From a checkpoint of a small segmentation model.
Model: 9.2M parameters, 64-pixel images, arch unet, norm batchnorm, widths [64, 128, 192, 256].
Training: soap at rate 0.0041, batches of 128, held-out accuracy 77%.
Data: trained on Sentinel-2 satellite tiles (TerraMesh), 72500 training examples.
Rows from block 10 of a small segmentation model, named by matrix and row number. Rows with one number belong to one channel. Each number is 200 + 40 x the weight over its row's rms, rounded and kept within 0 to 999. All counts start at 0.
After each channel's rows are labels from the 100 images, of 14976, where the channel reaches its highest value: "top examples" is what is common among them. Only what is clearly more common there than usual is listed. The data: Sentinel-2 satellite tiles (TerraMesh).
# convs0: first 3x3 conv (model.decb.0.0.convs.0.weight, 192x384x3x3, each kernel summed), inputs 0-95
# convs1: second 3x3 conv (model.decb.0.0.convs.1.weight, 192x192x3x3, transposed, each kernel summed), outputs 0-95

convs0.65,157,190,156,159,159,223,183,191,208,218,204,122,179,212,207,185,155,213,225,233,164,205,220,267,204,194,195,251,118,220,238,153,186,143,228,182,173,212,241,192,197,191,209,187,207,203,214,211,200,261,281,161,176,191,180,149,179,201,160,100,167,222,272,223,194,145,152,159,172,147,107,259,221,196,223,109,146,193,137,192,212,182,201,209,177,215,229,224,138,232,150,210,144,219,185,231
convs1.65,203,261,185,220,200,188,225,199,192,237,217,229,202,206,193,163,196,216,224,269,217,213,213,138,168,194,246,121,173,210,214,185,172,197,188,206,161,238,223,145,285,197,182,210,177,229,188,157,242,144,225,153,172,198,178,215,298,231,132,209,178,164,188,206,224,172,256,208,236,102,166,204,211,169,231,209,208,166,173,197,215,113,182,143,108,171,206,176,165,150,284,146,159,248,164,198
top examples: water; flooded vegetation

convs0.123,180,181,217,157,260,227,189,162,223,237,254,257,202,262,225,194,222,149,139,245,208,223,196,145,261,157,173,266,196,192,205,215,252,194,180,182,228,191,196,239,199,216,184,187,185,202,169,204,232,203,223,213,238,161,227,262,174,217,213,224,186,235,237,244,186,234,188,175,198,147,301,254,130,260,148,238,180,227,186,212,199,192,262,132,199,138,242,152,136,187,183,175,225,150,184,131
convs1.123,184,189,190,145,177,217,200,162,244,182,209,114,263,302,215,200,198,186,217,184,202,196,229,170,212,165,245,238,233,173,175,203,188,160,288,222,200,214,248,194,105,154,263,257,171,195,174,212,178,160,228,198,173,228,216,247,152,181,188,147,284,151,214,140,151,243,201,169,232,161,144,213,175,213,167,207,182,182,208,153,194,221,193,214,247,199,244,216,171,133,206,217,228,172,182,110
top examples: clouds; main land cover: clouds

convs0.139,177,136,174,225,268,151,227,199,203,165,184,280,197,225,211,201,210,197,233,229,257,200,235,279,227,246,197,179,142,221,137,256,136,179,263,137,180,287,208,223,141,199,167,246,251,207,239,197,273,186,273,260,229,87,174,200,205,282,224,161,210,158,284,224,136,233,215,248,154,179,187,151,204,224,261,221,214,211,181,168,228,197,208,257,103,196,182,315,215,195,129,223,222,201,187,216
convs1.139,235,198,211,224,203,173,184,259,141,162,227,180,195,205,210,173,250,169,170,226,255,235,166,182,172,200,163,192,267,274,201,161,182,195,183,205,146,213,172,220,162,229,251,175,193,236,214,251,192,190,196,247,211,165,177,205,278,196,217,238,208,304,150,123,221,213,123,158,254,201,205,123,169,192,198,206,187,211,280,184,229,188,214,158,258,194,216,121,164,319,206,196,144,193,178,238
top examples: snow or ice; main land cover: snow or ice

convs0.39,166,214,185,204,162,257,194,194,229,179,216,184,160,150,215,176,159,219,189,157,223,83,198,258,206,207,192,197,181,233,192,244,215,233,259,219,268,166,179,151,154,242,187,183,167,188,242,188,193,252,148,210,154,220,116,162,189,178,230,225,236,260,102,205,253,133,196,218,155,234,230,194,227,233,172,157,203,186,163,258,224,118,229,172,217,258,195,192,238,223,193,186,142,225,202,133
convs1.39,187,100,212,205,197,172,211,252,171,179,171,288,224,270,229,260,160,283,234,227,234,249,213,157,231,152,173,152,148,204,162,196,260,277,245,243,244,222,208,197,203,216,200,189,235,165,188,175,262,176,199,174,199,201,246,167,214,181,198,190,219,208,218,228,186,170,216,170,213,267,221,216,231,268,176,217,211,155,173,168,257,279,291,221,116,197,192,182,251,140,194,154,241,237,217,254
top examples: main land cover: crops; main land cover: snow or ice

convs0.144,193,184,240,218,219,164,212,178,200,223,217,259,225,216,161,188,203,224,135,248,214,184,134,189,186,230,180,254,228,194,256,255,216,155,243,146,157,213,181,201,202,175,235,249,253,172,192,237,192,172,215,196,135,182,224,288,193,203,185,198,216,198,180,189,170,268,157,149,174,253,219,308,191,202,170,219,235,235,291,218,155,188,230,168,241,178,168,211,209,194,217,202,198,210,215,174
convs1.144,225,182,224,143,215,219,152,156,149,177,169,185,163,167,165,179,175,132,176,175,217,144,177,245,186,179,274,224,184,183,218,207,228,288,208,194,167,223,173,200,272,204,262,262,159,208,221,191,119,195,85,162,228,235,155,182,178,224,222,229,215,263,114,167,208,189,241,202,203,221,205,192,202,219,288,234,217,256,225,147,97,170,194,199,192,210,235,212,176,243,214,166,278,185,214,184
top examples: clouds

convs0.102,262,167,178,207,233,236,143,220,239,178,200,229,142,231,194,187,202,135,178,160,209,181,199,185,198,134,150,166,184,262,180,144,240,237,196,281,163,149,230,203,210,198,232,267,138,148,211,237,208,172,215,287,207,275,207,171,200,224,187,158,254,330,202,263,253,148,216,235,172,251,178,244,283,239,214,193,184,196,188,209,231,195,221,144,279,160,179,220,213,172,241,252,167,246,229,267
convs1.102,236,198,216,195,181,221,221,222,230,201,260,183,183,306,166,232,248,148,242,241,169,175,204,185,207,181,165,225,211,181,217,171,247,155,193,240,192,164,206,230,149,164,179,212,245,212,134,222,162,235,265,143,185,97,227,184,232,170,194,196,141,268,170,159,132,151,248,284,188,254,187,129,250,222,195,232,180,200,155,168,132,194,181,247,192,175,252,216,221,163,226,216,277,211,152,244
top examples: snow or ice; main land cover: snow or ice

convs0.5,211,238,209,176,243,276,257,221,155,208,303,196,173,164,172,236,149,239,191,159,208,249,175,197,189,154,199,215,200,254,203,183,222,166,185,241,139,143,169,202,211,177,215,188,166,231,156,188,282,206,222,149,169,263,167,215,146,170,184,203,209,275,216,212,176,173,187,203,174,180,171,219,232,192,161,214,124,206,121,145,237,149,185,182,124,232,212,136,185,233,247,215,244,182,236,208
convs1.5,241,239,214,109,289,123,210,202,240,228,235,234,190,210,216,229,123,202,178,145,196,235,124,167,280,172,215,241,225,183,191,179,183,189,244,208,195,229,219,192,244,96,133,122,193,189,187,191,167,234,158,185,265,194,150,179,224,202,190,176,200,238,223,253,157,204,203,170,140,177,200,158,201,168,240,164,205,227,134,218,197,167,226,196,260,181,139,246,214,114,138,164,221,250,149,276
top examples: water; flooded vegetation

convs0.9,189,194,228,169,225,240,158,236,244,222,195,272,163,228,171,169,192,268,199,203,205,216,210,177,248,179,235,288,213,192,222,241,205,144,159,172,231,202,250,220,204,164,163,222,219,193,166,158,228,168,202,197,155,270,202,289,164,221,156,224,194,243,214,248,194,202,169,186,256,221,176,256,201,195,151,266,233,193,274,226,217,188,189,221,138,135,280,176,201,220,167,235,191,272,189,229
convs1.9,162,130,249,201,197,223,143,239,183,204,227,185,256,179,168,186,240,238,228,200,235,258,257,205,185,274,206,234,196,205,234,158,138,260,199,161,205,207,173,125,246,250,165,197,172,144,221,248,97,234,157,179,159,210,160,202,221,166,260,221,128,267,178,208,183,220,180,155,168,208,233,206,171,184,135,166,136,147,217,176,160,212,220,245,168,229,222,128,205,194,176,213,93,202,156,109
top examples: clouds; main land cover: clouds

convs0.80,175,181,210,111,274,208,191,233,202,223,223,146,201,192,225,231,243,185,191,205,189,157,224,185,184,152,290,285,233,201,161,219,230,140,263,292,187,208,219,151,167,196,229,233,233,162,187,236,155,115,140,220,214,211,214,210,194,181,137,244,178,251,243,205,162,194,143,210,186,132,211,161,170,222,169,206,206,244,181,225,194,243,271,239,219,159,171,190,137,198,210,304,162,207,254,191
convs1.80,166,209,200,207,158,208,187,186,208,233,217,125,258,196,233,196,195,251,253,195,221,214,191,237,220,179,212,211,231,168,210,268,148,189,239,261,201,172,169,131,223,224,173,188,238,182,197,245,210,282,166,150,216,130,228,160,199,129,255,144,224,144,226,174,176,177,253,156,200,219,161,256,123,191,177,181,210,217,314,171,183,253,154,182,202,114,224,267,172,161,130,164,151,242,178,208
top examples: clouds

convs0.37,129,206,149,190,202,244,163,151,137,138,182,319,209,167,287,195,199,214,169,220,146,175,210,164,194,231,289,177,248,179,216,172,226,251,241,171,245,241,246,167,126,166,219,181,191,244,222,227,168,251,196,173,186,162,291,187,130,209,178,226,259,196,168,203,98,319,214,201,166,262,206,215,231,155,189,196,143,177,251,217,200,192,161,160,178,191,242,186,230,233,242,176,156,215,216,225
convs1.37,211,236,189,134,205,266,260,206,216,182,192,232,212,128,186,210,230,199,174,212,159,208,175,192,191,174,235,150,157,148,223,171,186,218,256,147,184,195,175,194,242,183,201,176,244,284,167,260,250,246,165,169,207,217,159,200,152,162,208,173,245,150,232,189,229,125,277,276,251,201,187,243,240,221,160,211,130,251,224,234,196,220,269,175,152,185,159,236,165,243,122,119,189,231,183,228
top examples: main land cover: trees

convs0.190,118,134,192,193,206,184,264,220,188,206,227,190,173,239,181,222,241,234,166,152,216,163,161,180,173,156,269,274,205,136,138,186,203,176,199,235,306,208,172,152,203,149,255,173,171,148,213,239,156,212,198,186,174,216,218,192,242,179,267,176,204,191,161,141,149,192,206,182,188,213,218,185,230,142,208,217,202,232,213,157,127,217,214,185,141,173,211,164,167,218,305,234,184,196,152,209
convs1.190,214,204,224,238,173,174,169,155,304,215,232,201,283,195,284,208,219,236,207,221,207,163,172,250,227,212,242,212,175,204,139,284,140,137,228,210,211,234,243,184,204,266,212,278,162,144,197,241,250,219,257,138,163,229,142,204,170,162,190,187,172,124,98,215,218,198,175,190,137,289,182,222,218,200,253,196,208,284,171,244,202,185,119,164,253,245,168,201,220,223,239,250,155,217,247,253
top examples: built area; crops; main land cover: crops; main land cover: built area

convs0.181,262,285,177,124,189,228,219,179,190,193,189,197,222,151,113,158,196,216,220,223,200,216,193,270,181,243,175,199,222,270,209,203,156,245,129,125,242,183,225,218,202,157,183,240,155,121,194,206,194,183,242,215,199,183,206,156,270,237,230,176,133,203,183,221,112,173,243,211,180,286,134,209,149,156,156,248,225,207,178,267,219,192,172,259,145,173,216,196,195,219,212,217,144,273,245,266
convs1.181,174,175,197,219,234,144,226,212,165,199,163,184,209,196,190,228,230,189,293,291,218,238,178,181,231,223,169,168,248,219,145,138,213,228,215,200,290,187,194,197,194,255,212,233,228,221,194,110,167,265,268,178,268,242,139,178,170,271,300,217,209,170,149,75,200,185,245,230,219,196,211,191,243,223,192,235,238,175,258,160,195,224,179,257,134,254,189,133,216,212,252,228,249,240,239,158
top examples: built area; crops; main land cover: snow or ice; main land cover: built area

convs0.94,165,235,224,188,210,262,258,229,168,212,167,273,231,154,233,142,211,210,163,256,152,128,179,162,213,227,169,271,208,130,225,241,247,251,124,162,216,189,245,280,168,212,246,184,150,156,168,181,240,138,167,269,174,167,208,199,184,269,188,156,191,164,155,119,154,170,162,174,182,238,188,264,212,196,191,272,254,218,149,187,187,227,223,220,159,190,238,212,247,233,227,223,165,233,173,235
convs1.94,250,173,195,129,222,188,230,169,186,185,146,183,195,142,216,201,235,90,207,185,159,208,142,238,235,186,233,162,195,261,234,125,248,249,182,153,199,163,154,233,153,240,181,144,267,95,160,130,155,110,250,215,154,149,195,201,263,166,192,197,187,215,152,148,167,198,218,196,192,262,217,181,184,225,199,163,239,157,168,180,186,212,204,220,205,175,159,228,214,269,197,178,204,112,154,166
top examples: crops; built area; main land cover: crops

convs0.99,223,178,260,240,195,217,274,245,228,225,217,216,186,216,234,180,205,221,137,138,256,156,160,90,99,195,218,168,202,163,215,196,229,178,240,237,187,169,260,190,160,174,210,142,189,222,149,262,225,249,164,242,260,178,212,192,131,166,209,240,202,148,134,185,229,146,182,142,232,245,203,136,199,218,188,230,203,180,185,213,176,179,161,246,203,243,216,196,196,194,220,171,191,188,228,157
convs1.99,131,131,279,261,176,183,203,183,225,273,216,94,219,147,213,200,198,216,195,162,195,171,189,182,235,155,232,191,163,186,179,215,145,231,203,179,221,192,149,128,206,179,174,188,191,225,117,204,142,167,162,200,157,204,115,164,171,251,218,219,269,240,152,189,298,157,196,194,183,315,185,280,165,170,193,200,192,218,192,245,202,162,248,174,168,150,185,261,220,214,184,171,134,140,206,201
top examples: clouds

convs0.47,170,194,194,254,193,180,228,183,189,187,215,226,136,253,189,240,167,195,145,208,209,161,161,189,170,217,280,213,192,228,210,216,223,180,240,127,237,164,186,226,231,265,255,260,201,244,213,227,171,199,122,245,191,192,90,217,233,292,200,210,183,271,190,195,172,239,190,209,153,160,296,214,197,191,232,295,191,196,120,170,173,224,207,142,216,190,167,149,254,173,158,229,263,201,187,113
convs1.47,201,130,194,184,335,186,234,191,224,266,214,225,177,193,199,183,187,245,259,164,157,257,224,163,248,223,180,225,201,230,249,161,194,218,296,236,226,259,256,168,210,166,236,193,230,224,177,254,206,168,188,149,196,221,187,214,197,196,175,168,162,222,240,127,95,171,264,163,210,241,138,197,257,118,206,182,194,196,234,185,237,258,230,232,128,173,202,190,197,212,162,213,138,219,153,200
top examples: clouds; main land cover: clouds

convs0.33,179,192,163,244,203,167,177,249,231,194,191,187,178,252,245,202,208,143,231,225,176,162,222,165,186,202,255,124,187,235,149,259,221,184,250,167,176,196,199,166,201,241,156,219,193,191,232,278,176,194,152,145,270,169,208,155,149,243,189,201,234,218,280,161,200,228,275,196,162,181,239,244,183,157,172,141,187,231,190,234,259,198,158,190,239,168,193,216,158,244,190,210,162,176,171,184
convs1.33,123,161,126,221,170,234,228,271,238,210,215,215,169,207,103,244,227,269,243,204,214,226,184,184,266,232,219,190,204,188,217,207,120,220,215,183,206,241,180,199,241,176,231,176,212,135,229,176,278,178,213,223,226,179,189,195,209,233,276,174,176,206,258,202,218,197,204,164,257,265,176,198,199,166,220,233,174,201,162,284,214,285,201,187,200,205,96,213,186,165,168,110,199,214,235,241
top examples: main land cover: crops; snow or ice; main land cover: snow or ice

convs0.95,213,169,206,187,186,170,206,216,227,245,196,147,206,158,260,126,236,201,213,205,194,198,265,180,147,239,193,212,204,139,129,203,302,205,230,214,207,160,220,225,190,211,105,247,146,200,192,223,101,198,166,231,206,135,198,215,189,158,159,251,241,212,183,219,130,209,173,172,155,156,134,231,254,205,227,244,260,263,184,226,183,225,161,187,184,237,214,231,174,208,258,195,187,243,116,106
convs1.95,233,230,238,186,192,230,145,160,203,156,210,153,192,256,236,216,222,244,143,125,170,225,245,230,167,232,206,194,187,244,166,192,238,267,163,265,225,142,173,175,180,180,231,121,160,203,215,207,155,152,181,238,134,179,145,228,209,159,250,212,194,215,133,230,182,209,181,210,219,225,199,222,212,237,217,175,248,256,178,257,274,243,201,243,221,228,233,286,175,190,279,264,202,186,193,251
top examples: built area; crops; main land cover: crops; main land cover: built area

convs0.84,179,150,210,205,196,218,247,145,217,156,188,217,239,216,192,207,166,171,218,215,247,252,290,181,192,136,242,176,193,187,228,243,171,147,232,189,328,234,268,82,119,177,170,226,179,270,114,252,143,226,218,140,233,181,141,178,198,180,207,243,185,202,205,210,140,184,204,159,226,263,162,141,185,202,181,236,163,283,184,142,204,197,220,197,222,196,172,207,174,158,127,149,213,179,177,189
convs1.84,207,184,251,221,231,187,239,169,232,193,166,175,181,130,134,262,174,215,221,183,192,162,266,180,224,186,149,188,181,240,113,138,190,215,180,191,217,227,222,200,267,235,244,192,162,212,216,192,231,183,198,163,102,165,158,231,271,224,203,193,252,253,170,202,259,139,165,181,169,228,94,191,144,192,287,150,234,213,101,182,193,230,172,234,195,182,242,243,108,174,222,128,191,217,221,263
top examples: main land cover: crops

convs0.66,174,124,224,160,205,162,279,161,199,187,227,222,228,202,196,251,177,138,172,131,166,212,204,114,178,231,148,209,186,251,170,158,181,238,221,202,190,191,263,166,240,210,175,241,203,204,207,162,199,264,189,213,181,158,156,160,215,190,156,169,223,256,204,213,136,133,135,188,152,230,169,110,278,202,273,243,202,225,210,170,189,206,184,202,182,188,168,194,192,214,152,195,264,218,183,185
convs1.66,166,158,110,194,271,208,198,142,244,181,186,211,195,189,117,229,216,228,178,116,188,204,206,171,290,118,192,220,151,149,192,229,141,154,165,233,205,187,203,109,186,205,152,260,266,182,218,192,255,223,147,258,178,207,184,230,201,245,297,272,222,252,206,204,214,281,281,191,136,181,249,233,199,237,215,183,208,240,254,185,189,242,169,172,162,211,188,169,223,188,234,265,165,200,271,171
top examples: snow or ice; main land cover: snow or ice

convs0.168,203,216,153,151,229,197,200,163,315,154,176,170,228,278,178,160,225,249,245,164,237,225,172,232,160,197,215,252,266,264,207,176,168,240,204,160,239,265,234,161,190,199,242,169,179,159,221,170,197,240,223,162,218,182,235,160,183,284,141,154,174,275,164,215,221,98,221,198,188,202,165,191,279,209,200,154,240,231,194,187,257,258,256,246,217,223,198,164,158,148,169,187,216,168,260,218
convs1.168,183,239,80,292,187,222,212,254,265,177,209,138,169,227,259,181,200,183,175,201,158,232,234,330,202,262,211,205,210,242,179,169,205,202,216,302,171,201,237,160,239,215,202,262,156,171,192,147,256,180,168,191,152,139,243,192,245,209,193,196,203,202,214,166,147,248,188,198,227,211,209,194,200,169,232,203,222,167,224,164,215,204,170,232,196,181,181,218,230,183,316,200,250,204,202,222
top examples: snow or ice; main land cover: snow or ice

convs0.160,187,201,228,200,169,216,205,248,244,183,175,215,193,167,181,200,179,270,238,206,192,178,231,193,264,194,178,210,171,248,196,216,187,187,178,203,178,200,268,212,226,194,196,202,223,261,209,202,237,267,171,171,166,134,236,238,187,188,178,193,206,253,103,250,190,108,170,245,172,259,192,140,203,253,217,212,201,212,198,246,133,224,258,216,177,228,204,176,145,249,188,224,176,209,205,203
convs1.160,211,158,180,171,171,177,227,149,110,164,136,197,181,175,325,137,211,175,178,228,223,207,158,217,226,238,220,323,181,182,183,269,145,164,220,219,219,248,228,172,221,119,182,209,203,167,281,185,236,210,177,242,203,180,212,272,181,264,265,141,249,281,252,216,265,213,214,223,198,229,130,241,172,215,205,183,259,215,173,190,174,178,131,202,90,132,213,168,209,193,202,210,173,191,193,203
top examples: crops; built area; main land cover: crops

convs0.158,309,214,257,203,193,244,150,264,136,181,218,275,233,131,135,207,193,199,156,174,148,131,216,191,255,225,254,259,184,250,279,236,199,194,247,183,180,222,177,171,191,201,185,216,247,175,225,263,264,263,222,148,220,225,207,160,161,207,174,216,204,190,172,210,116,211,168,186,315,224,246,182,221,123,213,214,268,212,296,142,165,198,270,169,190,168,257,182,147,181,217,206,187,148,197,227
convs1.158,147,163,222,197,240,219,182,167,235,269,216,228,195,219,197,163,224,238,216,247,232,206,305,204,145,209,204,188,148,180,232,199,171,275,208,203,169,259,195,187,210,255,239,223,270,248,141,229,169,226,150,205,78,198,167,209,207,135,202,233,245,177,196,201,172,154,211,237,219,131,224,199,213,232,184,237,199,187,267,210,236,229,186,296,234,187,229,215,135,257,228,230,147,167,237,176
top examples: crops; built area; main land cover: crops; main land cover: built area

convs0.21,242,181,189,236,194,203,205,229,202,206,202,218,152,120,185,165,205,116,119,186,221,129,274,157,263,276,170,227,253,160,216,177,215,235,241,169,206,134,286,297,253,201,240,232,252,157,164,191,166,205,226,218,180,179,205,178,187,189,178,245,136,263,247,226,255,186,109,133,202,209,266,190,173,238,203,209,166,208,198,153,183,209,180,220,175,146,243,266,225,199,206,180,227,224,215,166
convs1.21,247,165,212,179,230,180,243,160,217,249,198,215,215,154,228,209,132,206,186,184,183,187,152,230,171,215,289,230,175,259,205,258,168,234,150,204,178,227,138,166,227,190,176,204,276,184,253,230,201,137,179,182,196,213,214,137,261,228,272,233,172,195,253,218,163,193,222,183,94,206,206,118,190,163,162,191,163,154,216,246,179,238,166,143,189,220,210,217,162,222,212,249,218,249,193,209
top examples: main land cover: crops; snow or ice; main land cover: snow or ice

convs0.135,212,142,191,239,182,255,252,279,184,180,241,178,235,267,138,311,165,137,200,200,219,269,249,258,211,149,185,173,173,235,150,210,208,169,163,159,222,195,273,143,218,232,201,208,230,133,156,189,274,183,133,195,242,200,143,163,168,172,142,178,231,142,153,236,225,209,223,317,177,212,178,223,214,176,202,255,207,193,164,241,176,213,157,163,247,183,203,247,268,144,205,230,236,241,232,272
convs1.135,163,205,198,157,199,176,286,229,221,244,203,154,229,234,176,205,119,171,232,220,174,150,215,124,211,167,173,168,126,155,191,155,172,158,279,156,240,240,201,110,180,168,237,153,187,181,214,195,163,228,145,223,196,173,203,177,192,139,169,211,180,212,116,219,204,251,201,221,220,200,183,148,146,263,175,176,122,239,184,151,162,192,142,214,219,146,177,268,179,205,129,200,218,153,174,171
top examples: clouds

convs0.173,225,130,255,234,189,126,184,164,199,184,195,201,225,237,183,151,172,325,253,225,242,199,123,181,222,184,238,257,176,214,115,164,207,167,220,251,219,181,265,125,177,273,206,186,215,187,218,192,195,188,259,200,214,286,119,185,276,180,167,136,228,166,200,246,227,247,193,196,193,216,212,183,308,138,191,229,185,195,93,212,257,208,197,146,221,185,166,224,236,226,181,173,281,192,241,230
convs1.173,236,178,175,182,225,192,204,191,241,256,147,148,192,263,244,214,171,77,169,280,250,169,260,174,105,184,235,132,141,232,155,161,198,211,215,264,173,143,214,144,225,87,161,200,179,176,196,249,181,164,274,232,186,212,236,176,188,233,195,177,211,233,179,189,213,211,223,197,209,140,170,166,179,195,163,244,184,262,262,167,183,184,187,166,193,250,248,257,245,193,255,235,209,204,176,190
top examples: main land cover: snow or ice

convs0.6,150,221,199,164,217,191,219,227,129,205,204,235,177,257,256,240,214,213,191,217,271,182,165,171,200,176,219,240,302,222,225,163,236,216,272,229,217,236,279,215,209,229,198,206,153,220,162,184,161,148,148,226,199,195,192,154,222,149,209,214,234,219,133,185,206,233,146,201,212,178,127,241,231,179,312,239,191,261,204,186,224,114,221,170,180,179,237,141,219,134,263,208,211,198,136,86
convs1.6,239,160,210,195,196,212,184,257,228,163,211,276,165,171,205,190,206,296,230,182,207,158,223,169,224,163,215,164,223,143,217,245,200,217,203,187,218,234,211,240,241,203,241,182,222,249,173,249,208,178,116,211,208,227,136,166,161,290,78,196,232,157,219,248,152,218,198,146,250,210,190,304,230,245,196,240,271,159,193,219,195,265,204,195,207,223,240,298,216,186,158,180,264,224,200,291
top examples: snow or ice; main land cover: snow or ice

convs0.189,189,195,170,147,205,226,208,209,201,188,195,284,183,218,151,245,240,189,282,129,233,219,172,201,242,214,194,124,209,261,224,264,162,212,216,188,282,191,272,142,228,114,222,212,237,227,148,150,295,232,163,171,217,229,212,145,155,202,166,207,203,227,138,188,258,201,188,197,173,219,109,243,229,253,127,197,194,218,261,201,150,205,134,240,119,225,243,123,168,173,123,238,277,165,172,144
convs1.189,242,227,209,163,161,186,166,181,227,162,218,207,191,123,124,105,171,265,115,194,111,273,197,161,283,194,133,223,250,233,209,243,207,225,195,183,198,172,274,279,133,237,135,238,219,254,167,231,202,224,163,183,170,249,209,282,151,208,211,223,157,166,162,123,214,244,179,218,217,232,285,253,147,198,247,207,201,210,184,181,247,224,194,195,181,339,195,248,211,224,252,183,205,242,233,224
top examples: crops; main land cover: crops; built area

convs0.25,193,234,227,197,144,174,143,187,244,245,175,212,258,282,173,190,245,164,159,186,179,254,133,245,236,190,296,265,127,217,232,178,241,184,135,227,177,236,158,182,282,223,196,238,204,182,148,281,166,134,211,183,170,194,156,197,174,190,201,248,201,214,250,226,214,210,195,192,196,230,303,208,212,224,105,163,223,189,267,170,171,202,207,186,104,237,207,196,275,223,241,239,205,169,205,188
convs1.25,161,234,123,219,209,198,297,228,228,239,158,244,235,318,183,278,186,151,195,121,220,171,279,199,175,202,229,173,202,195,215,136,242,220,253,263,227,179,181,160,295,224,154,156,230,242,218,201,197,164,146,227,229,215,168,170,220,234,154,205,179,250,236,215,179,249,192,146,240,212,187,187,210,154,237,162,276,154,233,206,163,202,177,225,219,278,162,164,206,199,204,205,170,337,188,165
top examples: snow or ice; main land cover: snow or ice